From a checkpoint of a small image denoising autoencoder: encoder activation gelu, encoder depths [4, 8, 4].
Rows from block 13 of the encoder, named by matrix and row number. Rows with one number belong to one attention dimension. Each number is 128 + 32 x the weight over its row's rms, rounded and kept within 0 to 255. All counts start at 0. After the name is the row's rms in percent of the matrix's.
# v: window attention query, key and value (stacked) (encoder.blocks.13.attn.qkv.weight, 768x256, the v third), inputs 64-127
# proj: window attention output (encoder.blocks.13.attn.proj.weight, 256x256, transposed), outputs 64-127
v.151 103 [159 122 156  77 172  66 142 116 202  86 125  81 137  98 149 115 133 102 134 150 151  90 176 120 164  90 111 158 140  98 121 171 185 184  79 128 121 139 133 160 162  99 162 139 103 114 216  72 148  91 102 176 104 117 174  78 160 163 132 131  94 110 181 123]
proj.151 110 [111 115  92 156 114 166  73 177  85 147 114 155 126 173 132 135 121  66 127 145 142 154 150 160 150 143 109 117 110 108 171 122 111 132 103  73 120 157 149 150 126  63  95 174 121 113  95  93 134 141 142 136 158 132 132 175 103 100 110 167 177 139 123 160]
v.152 097 [173 198 155 139 111 104 155  88 114 103 103  74 159 112 147 153 128 164 110 130 110 131 213 175 105 123 153 136 145 131 135 160 117 147 103 105 171 155 117 129 170 146 177  86 139 121 131  88  93 125 125 169 158 120 138 149 165 144 189 112  82  96 107 141]
proj.152 120 [108  62 148 134 166 109  90 117 133 129 118 150  93 122  98 138 189  79 156 178 167 144 139  90 142 121  84 163 101  55 116 105 106  87 135 117 112 129 188 138 117 116 143 169 123 100 131 144 114  77 133 102 102 108 154  98 162 121 121 140 109 162  94 175]
v.153 121 [175 110 128 109 100 156 132 137 170 143  79  86 113 130 188 155 156 140 136 125 105  98 126 126 131 132 144 128 143 106 207 174 126 130  95 111 100 162 156 135 161 106 150 113 110  92 149 132 110 118  76 105 129 133 224 176 180 144 164  69  84 135 174 104]
proj.153 127 [ 65 114 121 102 155 121 125 130 133  61 132 123  92 146  71 154 195  91 220 152 222  95 186 137 113 133 134 160 143 144 150  83 173 157 186 101 148 105 167 126  87  99  98 107 162 102 100  83 103 180 123 135 152  95 157 170 164 173 181 108 111 157 101 133]
v.154 095 [125 108 202 147 100 157 135 130 154 179 129 110 117 101 165 132 154 161 159 126 147 137 128 113 126  84 106 124 173 115 221 130 167  65  99 128 141  92 145  69 121 123 143 165 106  99 186 166  81 159 156  76 136 133 139 140 134 164 129 132 108 171  88 131]
proj.154 113 [ 80 176 129 148 136  60  96 190 124 132  86 118 128 133 207 143 184 136 151 123 138 139  94 111 138 208 158 169 103 136 101 167 135 146 172 174 108 110 179 116 110  86 153  72 224  86 119  98  87 118 175 143 111 178 117 105 167 184 104  97  95 159 114 111]
v.155 102 [180 109 125 112 112 139 130 139 162 120 147 145 118 111 165 101 108 113 114 161 126 175 132 110  85 102 103 158 143 146 126 132  95 161 124 178 120 122 128  94 110 140 116  68 105 171 156  50 149  61 118 190  77 105  95 105 130 114 119 172 183 149 145  76]
proj.155 115 [102  72  92  75 145 130  83 158 124 141  96 120  98 113 122 141 146 134  63 119 107 100 108  72 162 121  87 138 170 121 161 137 128  67 171  45 139 117 120 173 122 149 130 141  85 114 110 175 160 167 133 105 154 131 140 165 168 126 148 123 116  89  93 170]
v.156 109 [147 124 101 114 116 149 159  97 113  86 188 133 202 145 119 115  90 138  91  57 177 210  98 107 131  83 156 105  80 103  34 132  95 112  94 114 158 107 120 128 129 174  95  93 175 106 128 132 124 110 140 107 167 103 119  62  93  87 144 176 142  45 136 142]
proj.156 129 [141 143  67  74 137  96  74 119  87  92  91 152 169 142 121  90 101 133 126 116  88 143 126 115 126 122  77 115 118 184  92 170  88 116 110 136 140 102 100 115  92 138 152 156 126 156  99 144 167 151 113 138  89 102  74 140  42 104  58 156  89 116 161  95]
v.157 092 [134 137  84 141 111 111 104 121 113  66 164 151 118  90 122 120  99  89 116  26 138 145 122 108 130 122 104 145 110 111  96 102 140 145 183 137 138 149 107 159 108 114 137 113 136  90  79 129 154 154 127 118 151 109 185 119  82  98  98 168 124 146 140 111]
proj.157 110 [157  90 106  97 170 147 154 164  71 172  85 119 116 134 114 148 133 105 118 122 162 125 177 169 141 157  90 122 109 168 100 191 131 134  75 125  92 120 109  94 202 125  45 143  99 141 142 127 154 107 136 124 149 103 123 156 147 108 140 148  89 133 137  93]
v.158 108 [ 33 121 147 147  98  80 136  78  70 196 151 140 118 116  76 118 145 153 122  56 202 175 144 149 143 108 173 139 137 131  69 107 142 150 159 129 163 151 127 133 152 104 103 134 124  85 122 158 114 137 144 133 138 152  62 142 110  99  93 134 153 150 163 129]
proj.158 120 [183  63 141 123 129 145  78 129 146 106  84 149 143 121 130 156 127 154 115 114  58 134 145 116 146 123 147 101  96 101 102 135 125 124  42 168 161 119 137 174 111  51 167  75  90 121 127 125 124  97 119  87 157 163 129 102 104 167 102 148  93  61 116 105]
v.159 108 [136  91 157 122 109 156 108 113 168  93 151 160 113 125  82  86 153 151 128 111 168 155  97 129 183 141 145 145 200 116 180 114 154 131 135 168 125 152 141  70 146 132 111 155 162  60  68 133 145 137 109 140 126 170 124 153 144 133 137 128 145 110 165 169]
proj.159 123 [146 132 134 137 127 117 106 234 114 161  70 145  98  82 174 183  91 107 172 172 128 116 174 116 139 135  83 138 146 156  86 179 100 105  94 135 180  84 138 150  79  78 102 149  99 116 129 115 159 141  73 113 136  72 136 145 106 162 134 165 131 103 122 129]
v.160 113 [117  85 173 124 150 169 138 174 200 175 113 107 111  76 141  44 100 145 148 146 179 111 106 168 100 111 123  59 148 134 130 108 109 142 150 173 123 108 131 113 157 122 189 112 116 150 100 117 145  50 149 157  95 168 177  69 131 145 149 112 133 142 129 108]
proj.160 103 [143 153 123 138  73 126 151 167  73  74 137 131 118 161  77 183 197 101 125 121 116 165 146  95 144 180 132 171  87 105 127 158 108 111 114 132 127 166 119 146 174 153  88 110  90  99 175 148  97 180 119  88 231 109 110 119 108 104 100 151 133 102 149 124]
v.161 083 [139 123  64 153 133 127 143  90 143 114 155 148 140 153 179 125 163 229 153 107  85 161 110 124 168 124 133 123  89  74 110 131  82 117 103 181 122 115 107 110  90  56 118  94 122  84 157 117 178 155 110 113 123 136 134 112 142 130 162 108 123 120 162 134]
proj.161 052 [143 128 146  89 121 147 119 118 109 115 113  72 155 133  84  66 101  72  88 151 213  90 110 125  94 166 132 159 137 198 149 116 165 139 119  36 151 129 152 117 117 144 126 168 131 171 140 150 125 112 110 164 128 134 127 160  83  91 117 177  97 148 150 152]
v.162 104 [128 157 114  87 183  79 130 136 105 126 139  95 119 102 101 170 119 123 103  94 102 131 190  97 164 130 150 139 120 161 109 147  78 111 162  73 153  82 106 153 143 145  88 157 180 163 105 117 118 220  94 144 142 132  49  91  63 113 119 176 122 107  99 134]
proj.162 095 [159 122 154 138 128 153 144  93 142 116 163 155 119 148 150 107 134 150 148 114 113  89 116 106  78 126 164 134 116 132  87 132 132 154  70 185 133 174 163 121 106 141 163 137 100  76 191 113 110  81 141 132 153 130 189 140 181 154 157 111  98 154 136 134]
v.163 094 [132  98  95 121 147  96  98 105 130  99 102 127 154 107 121 105  73  91 151  99 116  84  77 139 100 199  67 135  41  92 144 149 144 158 142 147  90 131 159 142 111 100 157 163 149 102  59 145 150 124 116 138 145 138 151 175 137 161  92 139 134 101 150 110]
proj.163 066 [ 81 160 125 146  82 178 157  69 127 188 123 113 173 177 105 157 160 177 105 198 108 146 139 141 109  76 114  78 133 118 119 112  95 152 123  88 167 147  85  97 114 153 132 173 109  98 229 121  87 125  76 112  84  90 103 105  66 107 164 137 138 130 107 130]
v.164 071 [140 184 114 140 133 103 189 192 163 115  99 110 132 109 148 135 118 124 168 156  77 164 117 142  84 193 109 155 151 120 119 137 130 165 134 105 170 101  80  82 129  70 168  87 183 176 159 120 135 127 152  81 133  97  94 127 153 116 144 159 121 185 203  86]
proj.164 036 [122 109 110 118 112 133 137 148 157 114 136 140 137  82 155 120 170 149 117  85 108 107 163 135 153 126 111  93 118 142 144 173 135   0 122  81  75 144 163 169 135 155  87 114 120 131  61 127 113 130 153 126 154 178  88 134 120 132 117 126 211  89  80 181]
v.165 106 [190 119 169 186 149 180  71 152 114 177 138  96  67 180 206 112 122 118 142 123 217  91 120 161 112 123 165  85 114 126 193  90 162 103 118  89 110 101 123 111 131 107 109 128 103 152 107 111 112  91  48 146 121 109 159 142 166 172 148  74 180 137 124 137]
proj.165 078 [ 91  73 111 107 149  71 143 132 138  61 195 145 163 109  36 137 136 106  82 140 111 130  83  93  92 125 115 171 143 124  79 142 125 167 151 156 119 158 131 115 203 170 108 111 119 101 123 133 183 145 158 185 148 154 130  91 131 133  94 135  98 123 126 159]
v.166 089 [128  85 141 114  97 120  90 194 100 145 213 149 133 129 169 134 215 137 139 152 129 162 146 117 116 114 175 151 162 144 144  95  94 150 117 146 182 110 137 170  99 116 131 104  94  68 116  95  79 112 141 100 147 137 127 101  75  89 136 141 127 146 134 171]
proj.166 063 [139  99 143 166 124 128 154 142  99  83 106 123 129 155  60 120  92 127 148 119 127 158 127 124  97 150 131 107 161 144  84 152 139 158 144 161 114 120 179 101 113 152 142 144 156 208  61 100 230 105  97 198 107 102 190 139 150 197  79 170 130  91 153 133]
v.167 089 [132 146 190 109 197 180 108  92 118 165  52  91  91 146 115 131  91  91 135 133 174 100  98 141 116 131 155  93 149 132 127 130 206 116 131 103 133 131 114 108 139  88  91 137 168 145 164 149 111 116  57 169 119 134 156 161 151 190 141 106 108 158  68 112]
proj.167 058 [ 94 135 171 114 124 101 170 110 149 116 207 163 132  81 140 139 129 126  98 103 107 139 156  90 176 117 103 170  65  65 101 113 113  54 165 156 107  88 120 146 119 138 142 110  98  88 162  75 127 145 183  82 108 131  78  82 167  85 130 139 133 115 146 129]
v.168 109 [ 87 107 177 101 104  86 131 186  55 143 115 127  86 150  97 116 151 141 106  79 148 190  97 178 124 123 132 156 122 138  89 102  84 132 154 165 184 134 148 168 115  99 167  85 131 143  95 132 139 109 175 145 105 166 135 101 122  94 154 144  27 112 104 130]
proj.168 082 [167 145 179 132 119 177 125  97 146 131 133 130  96 132 131 110 103  96 160 120 130 132 183  95 120 174 145  73 131 108 159  86 161 134 120  88 133  99 146 119 141 111 132 102 127 107 144  74 126 118 111 119 161  98 132 136 142 211  86 140 152 174 158  84]
v.169 102 [109 164 132 123 155 110 162  54 147 137  96  67 170 117  80 174 172 184 119 135 130 115  88  72 182 116 146  85 183 104 155 100 135  85 105 122 145 132 129 150 173 162  38 148 120 181 148 152 127 143  65 103 167 134 144 216 116 114 113 151 124 125 130 149]
proj.169 076 [137 131 137 103 122 111 129 111 118 103 171 156  84  95 141  45  49 123 118 111 102 137 125 149 134 128 116 126  65 111 105 119 173  57 179 115  75 142  87  96 112 118 174 101 163  84 149 195 128 112 183 134  94 113 117 108 144 160 104 124 116 125  93 151]
v.170 101 [197 112 101 121 144 181 116  61 168 115 148 179 169 140 129 122 124 146 147 167 107  88 128 126 116 124 135 128 144 117 144 145 117  87 122 102  43 157 151  99  94 189  60 158 121 129 138 142 155 115 108 121 124 113 177 128 119 149  98  89 202 104 136 148]
proj.170 072 [ 99  93 104 172 172  66 107 193 132 152  74  98 123 136 145 109 122 106 111 158 153 141 104 152 118 124 131 186 109 191 100 109 145 156 143 139 166 116 130 167 114 110 122 172  95 110 126 180  92 134 116 150  89 141 110 108 101  26 194 159  99 121 118 146]
v.171 114 [125 179 116 134 129  92 170  84  63 132 149  71 176 218 128 146 130 150 105  85 111 129  82 133 198 121 172  97 136 101  68  90 131  82 113 107 147 110 119 157 128  85 124 172 147 107 179 134  86 126 157  84 202 144 133 175 128 102 126 142  73 128 174 151]
proj.171 095 [161 125 129 118 132 120 154 140 191 106 127 133 117  57 161 108 101 160 161 127 144 124 186 118  94  93  93 185 143 112 142  98 122 101 173 126 102 116 135  79  80 125 161 101 144 159  89 133 190  80 142 167  51 115  72 152 114 129 130  81 142 199  87 129]
v.172 118 [108 155 128 135 130 129  83 150 137 104  75 118 197 110 120 159 110 144 118 233  84 109 188  72 124 161 100 194 110 106 182 156 155 126 175  89 171 107 163 128 136 115  96 110 163 154 171 131 124 122  90 103 155 133 101 175 140 128  83 114 187 102 134 150]
proj.172 104 [126 179  98 140 135 115 141  90  66 173 182 102 135 135 161 148 133 167 143 100 112 124  63 110 147  41 146 121 122  56 122 126 141  83 143 187  83 168 101 114 124 152 165 204 136 183  72 119 136 159 146 114  72 127 175 130 168 119 147 132  97  86  95 154]
v.173 109 [115 100 141 145 108 174 167 143 184 147  87 103  79 120 119  98 101 130 109 138 126 114 162 166 121 121 101 154 117 145 182 117  99 166 181 115  78 103 142 114 137 141 201 191 120 172  86  75 133 106 120 133  82 128 165 101 115 110 145  83  97 140 127  74]
proj.173 093 [152 159 161 127 115 133 147 117 105 146 125 147 174 166 136 144 100 129 159 170 123 116  88 111 130 143  73  80  72 114 129 157 148 107  33 184 165 121  61  83 110  95  75 152  66  69 172 167 145 141 101 124 125 126  97 131 150  98 104 145 160  85 168 124]
v.174 110 [ 94 127  76 126 144 200 133  53 142 109 180 176 146 121 154 152 106 181 121 160 106 165 115  52 139  93 149  88 147 145  77 145 106 122  57 126 151 136  84 119  99 204 116 154  72  96 177 145 140  96 127 103 144 106 123  85  92  78 133 163 133 131 104 150]
proj.174 079 [160 116 134 127 112  77 107 215 123  93 157  90 123 135  60 110 158 104 131  90 195 112 117 173  93 187 145 192 179 198 130 128  98 166 181 143 122  81 177 233  98  95 132 106 143 137  88  97 125 141  92 175 124 159 155 162 101 146 117 156  96 161 123 111]
v.175 125 [124 108 147 135 125 207 144  96 191 110 152 189 117 111 117 113 120  60 178 143 140 104 122 123 113 145 152  94 164 101 130  64 159 135 106 175  87  95 167 111 111 183 130 121  85  99 129 138  72  23 106 101 125  84 123 170 152 151 144 100 170 158  85 103]
proj.175 128 [ 97 130 125 127 163  77 114 148  64 147 132  73 169  68 143 129 131 119 136 144 135 190  99 112 113 113 128 146 129 164 128 158 104 123 174  83 139 124 130 167  65  69 155 117 111 128 103 178 176 189 137 146 162 162 135 104 106 109  96 137 121 100 168 101]
v.176 134 [152  73 146 120 115 159 142 116 170  74 197 147 117 122  83 136 147  74 168 145 154  69 128 120 133 133 181 102 132 152 114  92 128 160 169 149 158  78 150 141 145 127 179  99 107  94 144  80 148  68 101 105 231 146  84 103 139 122 157 144 159 156 142 153]
proj.176 191 [140 157 131 171 116 192 109 114 113 110  97 156  69 116 207 129 113 130  78 115 120  75 147 100 117 103  95 154 135 125 145 142 110 117  61 157 133 151 189 160  83 128 113 163 125 166 152  98 156 111 112 131 104 123 161  83  96 146  99 135 105 143  73 125]
v.177 108 [121 197  91 133 139 150  79 103 120 168 185 100  99 144 165 141 138 115 130 131 152  97 103 100 127 113 142 162 103 144 153 133 128 132  60 103  86 138 130 150 171 141  49 163  58 162 196 201 146 142 111 122 163 144 102 117  96  72 116 104 152 149 117 169]
proj.177 158 [136 115 135 107 109 133 175 139 143 127 105 113  96  83 171 128 109 137 143 117  64 127 163 134 154 151 168 129 136 109 113 100  97 190 151 151 192  69 155 120 119  36 195  97 140 135  89  74 160 108 127 149  65  62  70 137 160 174 143  81 144  55 124 146]
v.178 139 [ 87 156 105 123 177 164 112 147 112  93 141 149 173 112  61 112 182  90 121 139  99 133 101 112 139  89 140 120 121  84 153  90 100 199 127 109 123  45  87 111 181 145 102 172 142 170 109 133 136 180 139 144 199  85 141 156 156 151 152 136 117  89 125 144]
proj.178 194 [143 120 124  81 101 168 153 135 165 130 152 117 148 109 154 134 104 121 146 140 176 156 130 136 172 201 125 133 127 142 124 157  96 164 174 123 158 130 127 144 106 135 176 142  67 100 156 143 163 124  77 147 199 167  83  79 117  74 136 110 148 134 155 176]
v.179 119 [158 137 117  99 121  76 127 206  99 167 104 136 107 102 141 141 116  95 159 123 124 161  89 123 158 125 127 130 150  77 119 113 156  74 114 120 164 197 152 203 124 138 161  92 143 105 174 137  76  90 159  84 171 179 156 120 106 157 148 177 126 164 147 145]
proj.179 153 [197  99 134 165 163 133 138 120 129  58 138 146  77  93 117 109 144 164 104 169 105 164 105  90 107  99 130 125  79 122 108 111 111  73 109 219  95 144 122  90 120 152 106 144 145 149  76 102 167 144 128 101 116 157 137 176 121 163 105 152 103 118  92  95]
v.180 124 [189 174 132 155 129 131 149  94 200 167 119 114 162 126 126 138 148 158 103 143  76 196 145 142 136 156 114 146 147 122 145 120  91  62 123 148 124 151 141 132 130 109  69 147 119  91 115 131 135  97 118  95  62  96  60 170 136 129 102  61 181 103  97  98]
proj.180 195 [128 126 138 115 162  98 130 131 117 102 109 129 117 118  96  83 188 106 197 153 157  80 162 123 106 148 141 107 147  98 120 107 210 182 100 161  87 141 150  81 127 137 130  59 134  97 128  96  63 151 168 193 184  98 141 160 168 137 154 111  94 109 153 135]
v.181 132 [127  52 202 119 101 193 126  87 203 117 108 155  67 109 106 139 185  37 196 130 140 110 149 171 142 129 148 110 137 149 146  62 116 158 139 165 118  85 122  87 115 132 141 190  87  98 143 140 121 141 116 120 165 151 125  77 134  98 172  81 140 176 153 153]
proj.181 179 [132 137  79 151  94 158 134 134 173 130 166 131 150 124 195 113  84 123 142  89 131 101 126 172 129 107 139 134 194  84 168 149 132  96 131 142 172 150 135 192 117 173 142 139 109 195  98  97 125 136 127 130  74 163 139  95 114 114  89 148 116 161  72 124]
v.182 139 [ 46 161  96 154 192 139  89 116 139 142 147 109 150 139 139 129 155 120 118 154 113  92 113 139 105 101 140  96 133 118 146  98 137 155  83 107 156 159 120 128 145 111 109 183 112 165 127 100  65 171 152 139 106 111 155 112 120 125 125 112 112 107  99 218]
proj.182 181 [119 161 127 124  28 180 156 121 152 181 123 133 153 132 107  97 125 139 120 108 177 136 157 115 183 212 104 160  84 124 144 170 164 138 137  68  76 117 155  66 172 133 122 128  79 115 135 193 172 122  96 119 116 138 113 135 152  96 153 101 157 156 116 132]
v.183 126 [122 125 115  90 114 101 115  94  95 167  81 159 157 157 148 146 117 176 101 122 105 114 121 101 125 145  82 148  92 147  77 124 159  97  86  62 140 133  82 150  72  99  89 158 214 122 176 149 125 176 149 128 141  87 120 150 187 139 113 134 146 131 154 129]
proj.183 173 [100  92 174  92 102 192 146 157 165 122 103 132  91 115  87 116 166 104 123  85  96 119 121 181 167 120 161  38  92  99 168 144 167 103 108 138  88 165 133 138  96 142 161 148  91 129  83 145  85 109 150 114 138 135 108 127 132 126 202  87 124 125 145  91]
v.184 118 [105  90  34  95 176 169 100 136  97  75 159 108 109 124 106 162 128 121 146  91 132 105 111 161 124 113 161 149 179 110  78 130 189 123  94 139 146 174 114  96 147  81 112 133 156  94 126 113 139 186 118  84 148 167 135 113  78  98 131 122  86 159 177 167]
proj.184 146 [172 108 176 146 108 109 124 164 195 114 184 148  86 102 156 130 147 161  87 115 122 133 130 108 107 110  44 132 154 103 179 134 104  58 168 125 129 193 144 137 113 243 140 161  88 146 112 107 173 139 109 154  78 187 103 131  95 148 130 132 176 112  99 110]
v.185 130 [119 135 151 124 126 105 147  50  72 151 150  98 113 117 148 121 110 138 114  95 142 152 189 163 146 158 112 126 110 166  99 138 127 151 162 167 132 114  93 122 128  72 147 169 102  97 165 137 109 168 155 187 150 135  18 116  93  95  88 150 118 224 121 139]
proj.185 164 [100  85 139 157 190 118 100 173 101  96 134 103 147 130 127 144 156  88  83 124 108 132  97 140 134 130 116 107 173 140 142  76 138 150 154 101 119 141 143 156 113  79 126 134 109 153  85 150  95 178 106 153 122 115 188  92 145 136 129 165  75  65 120 156]
v.186 118 [124 124 134 107 166  36 164  97 159 108 135  78 151 134 139  61 160 142 117 115 128 114 144 118 106 115  83 137 156 121 110 105 140 170  41 136  79 165 105 100 131 158  80 148 160 133 132 194  81 178 172 145 137  97 223 108 164 125 153 163 184 127 167 154]
proj.186 148 [120  95 141 143 134 125 149 124  95  56 163 172  72  99 114 142 109  72 123  87 136 126 135 129 119 119 185 161  83 141  69 104 163 142 108 116 137 155 147 131 182 100 131 154 108 152 111  98 159 172 137 131 176 100 151 106 134 212 179 129 148  95 166 137]
v.187 114 [104 152 164 116  51 115 131 168 163 147 100  89  97 114 171 120 117 154 103 111  78 170 170 153 108  89 109 180 169 107 107 135 115 128 100 186 119 143 101 112 181 113 106 128  57 157  77 147 132  99 134 123 135 144 134 169 164 114 117 102 123 152 110 107]
proj.187 143 [160 183 127  90 183 100 181 100  25 128 169 131 143 155  84  59 113 138  63 141 173 157  61 127 123 102 102 151 106 143  91 191 144 151 178  69 119 135 125 108 192  94 148 100 171  37 177 135 150 158 128 122 141 118 128 146 116 107 146  95 120  85  78 187]
v.188 128 [ 79 148 177 126 142 157 108 129 114 132 140 193  64 152 133 138 151  44  91  82 147 101 188 146 106 110  97 187 130 157 135  62 118 192  79 109 121 151  80 114 147 113 131 114  66 105 106 133 146 149 128 126 121  66 126  91 149 103 151  92 182 161 112 175]
proj.188 155 [129 138 147 168 158 141 110  73 126  73 156  67 177 147 145 129 148 123 148 145 204 111 161 108 107 139 144  77 157 114 146 106 153 131 127 128  94 125 187 123 183 123 113 139 161 189 101 178 160 219 111  76 138 116 189  80  96  94 108 131 107 107 120 139]
v.189 122 [160  55 109 109 145 113  93 204 148 121 207 154 148 131  91 154 165 152  92 170  79 138  83 112 165  58 170 117 130 122  92  94  95  79  68 155 174 134 100 199 107  88 109 134 117  78 155 175 150 101 156  68 172 156 177 136  85 138 129 153 160 108 105 110]
proj.189 156 [109 144  96 157  71 105 139 125 121 179  88 170 151 145 144 150  89 179 159 142 145 170 126 109 101 148  61 118 103 119 133 189 150 112 184  90 130 154 130 126 144 157 146 158 174 147  97  76 135 119  81 117 148 181 125 132 135 178 131 168 119 144 164  94]
v.190 121 [145 158  94 169 143 146 115  92 119 160 154 176 190  94  95 159 138  63 144 136 143 105 147  97 108 116 139 124 148 143 169  87 158 132 131  83 125 162 111 153 138 160 104 155 144  91 101 105 170  67  81 111 143 104 215 183 171 122 144  57 107 129 133 137]
proj.190 153 [138  80 169 130  62 170 143  71 142 146 155 133 102 123 145 103 128 159  95 131  99 150 121 139  76 216  89 144 125 124 116 158 139 109 124 108 136  88 146 105 155 121 133 150 129 114 182 149 157  74 125  66  84 212  82  99 113  70 115 160 186 101  99  88]
v.191 137 [ 90  95 153  74 105 126 126  99 168  92  93 139  82 135  61 105 186 150 139 177 146 108 137 123 142 169 130 145 142 126 108 118 204 173 176 140 133  85 114 110 134 122 213  75 119  91 141  98 209 144  83 117 195 125  95 186 177 144 158 127 138 144 164 133]
proj.191 192 [135 129 121 167 134 109 109  82  78  82 184 145  83 148  88 143  54  88 124 105 140 112 120 119 100  90 122  94 134 135 142  79 143 175 125 167 153 147 134 127 123 179 133 123 179 210 103  60 117 127 117 127 112  97 168  69 144 142 107 179  79 138 100 143]
v.192 092 [157 124 143 152 124 161  67 115 132 158 126  93 104 154 118 136 111 154  61 136 122 128 152 115 120  82 104 108  90 117 149 136 136 147 131  36 109 143 123 179 107 104 148 129  96 175 141 170 120 125 108 157 151 118 101 131 121 125 146 125 106 116 107 141]
proj.192 067 [ 75 136 107 128 142  73 142 160  89 147 114 155 137 131 162 125 115 103 142 135 166 152 112 132  70 146 132 164  99 132 147 123 117 121 126 223 133 167 156 117 129 147  96 141 187  71  93 128 105 144 123 207 136 160 173 165 131 123  83 112  87  60 129 169]
v.193 098 [100 121  76  93 182 104  87 154 108 129 166  90 121 124 140 139 110 169 106 100 111  77 144  95 138 113 140 110 163 167  89 177  82 117  90  75  95 114  92 163 155  75  87 137 151 114 129 167 138 110  99 157 168  53 133 133  90 132 128 163 124  86 152  75]
proj.193 077 [ 90 163 146 179 100 122 167 108 155 126  85 162 132 127 160 125 149  81 126 151 133 160  86 165 139 122 137 134 120  78 104 118 172  57 135 129 109 139  97 112  83 146  37 155 103 175 117  65  92 122 110 131  36 164 125 138 148 123  72 117 126 136  94 171]
v.194 094 [147 155 130 107 135 118  98 135 160  88 133 101 120  62 135 112 126 171 124 138  90  77  75 137 135  89  62 159 163 129 161 212  84 214  95 138  65 136 117  94 177  91 102  98 140 142  95 182 164 134 117  83 123  63 154 149 168 131 178 132 121  87 145  94]
proj.194 076 [122  81  95 128 129 139 162 141 161 176 138 130 146 175 185  98 132  72 121  64 116 178 137 156 109 161 152  98 161  93 104  97 122  38  69  85 141 111 125 155  63 179 129 150 107 146 125 156 124 105 147 185  68 171 133 110  84 113  98 122 133 159  76 104]
v.195 092 [142 145 141 121  88 129 121  86 175 138 150 184 133 114 130 180 212 128 141 140 122 160 112 171 121 112 158 112 136 142  93 122 158 134 135 146 137 130 134 107 190 165 113 115  80  95  88 154 192 146 106  94 196  96 185 130 163  99  93 136  72 107 128 170]
proj.195 074 [ 98 129  87  93 170 165 108 154  95 121 118 137 143 130 100  74 127 145  82 100 140 147 115 135 104 145 137 124 102 138 176 103 161  80 133 145 101 106 122 148  92 157 117 123 134 113 159 168 115 128 143 183 138 120  45 135 110  63 173  69 139 141 146  53]
v.196 098 [113 143 156 120 106 153  90 192 150 121 146  91  50 137 163 150 103 180 100  96 113  83 167 163 149 114 104 137 143 135 200 109 124 184 129 160 101 133 102 153 141 139  72 135 132 158 122 168  89 142 133 145 129 152 157  78  47 132 157  72 100 160 128 119]
proj.196 075 [151 103 146 133 148 102 193  78 110 121 152 185 174 112 115 125 110  96 137 118 112 143  90  52 101 120 131 125 156  96  39 111 167 129 131  89 169  99 126 127 114 107 174 103  65 137 123 145 147 108 113 118 151 101 115 169 185 150 146 199 110 141 121 159]
v.197 101 [ 69 140 141 147 151  63 154 117 140  78  97 149 124 101 133 106 133 134 117 185 110  76 154 101 100 116 109 130 164 120  89 168 158 175 212 139 145  82 134 113 186 140 145 114 164  61 105 149 100 149 155 142 159 133 122 146 178 142 113 117 148 136 190 127]
proj.197 084 [154 151 149  88 118 161 123 112 125 174 100 113 152 169 126  51 154 143 154 113 108 201 156 187 165 152 114 105  72 126 131 155  88  82 106 156 109 177  82  95  94 112 153 122 131 137 105 111 116 158 162 152  36 128  87 172 140  97 103  80 143 103 101  59]
v.198 103 [118 103  70  93 101 141 130 154  90 171 100  98 147 138 142 151 121 142 141 157 123 145 121 140 125 142  89 153 188 163 142 145 108  86 186 165  95 105  71 169 104  74 122 130 132  91 121 143 154 140 120 115 102  90 137 123 108  71 115 116 105 106 105  63]
proj.198 090 [151 134 177 135 138 131  93 114 156 109 166 159 104 121 174  90 117  90 129  84 128  97 108  92 147  87 137 149 140 143 132 123 137 135  44 108 147 155 189 162 137 176 136 107  82 201 151 118  95  98 155 101 115 195 145  96 103 194 123 108 161 163  81 121]
v.199 106 [150 169 171 153 154 121  78 117 170  92 150 121 116 163 100 120 123 149 134  86  98  65  99 109 163  83 108 112 106 133 197 116 148 168 129 141 108 106 148 110 139 115  92 105 166 141  99 152 161 130 132 111 154 132 111 159 197 164 194  90  72 134 125 114]
proj.199 080 [ 87  58  42 116 136 178 182 135 114 162  99 129 143 168 153 119 125 146 129 106 139 177 146 153  83 119 106 207 128 121 105 136  97 145 128 140 122 124 145 139  85  48 145 193  94 157 108 139 107  98 124 161 148 105 101 148  55 131  77 187 148 145  86  96]
v.200 094 [162 154 141 130 190 115 136 109 168 110 117  58  56 138 169 130  50 162 139  87 105 190 132 154 159  92 118 134 118  50 151 153 184 108 113 184  98 151 131  54 133  83  76 167 149 191 148 130 145 134  92 170 133 126  94 156 164 132 119 124 116 160 126 126]
proj.200 072 [116 184  82 137  93 130  90 111  80 159 156 173 180 120 168 101 129 172 133 129 105  88 111  98 132 135 138 156 148 190 101 121  63 134 137 127 155 132 107 207  99 133 155 120 118  91 120 119 114 156 139 151 102 143  70 134 117 101 105 124 103 127 105  91]
v.201 091 [110  84 112 168  71 131 102  77 159 134 129 135 141 150  92 101 154 197 126 207 157  70 118 129 134 143 139  74 110 166 109 101  98 124 141 135 120 142 109 108 103 115 162  91 156 107 139 127 145 144 115  48  95 172 123  89 163 119 166 122  82 112 122 103]
proj.201 075 [153 120 139  80 152 167 160 199  98 165 187 120  73  97 131 173 133  63 128  68 120 138  97 148 109 113 157 207 143 146 121 128 104 127 158 142 134  80 173 135 149 147 134 169  98 135 117 134 135 108 148 144 170 158 175 157 104 103 166  88 160 127 106 157]
v.202 100 [ 88 167 109 120 134  81 109 129 129  94 130 178 148 168  95 148 160 110 141 132 124 136 141 156 109 144 156 129  76  86 126 122 110 143  99  93  96 122  87 137 138 116 125 139 135 152  60 154 118 146  86 188 172  91 173 161 168 106 120  81 187  88 144 136]
proj.202 082 [128  92 109 150 162 113  70 118 126 155 104  75 141  69 115  74 122 176 151 166  82 126 109  93 101 121  96 116 122 164 117 117 141  97 106 137  78 168 153 115 125  97 107 129 102  93 184 152 122 133 168 104  75 112 137 126 108 135 148 147  89 109 124 147]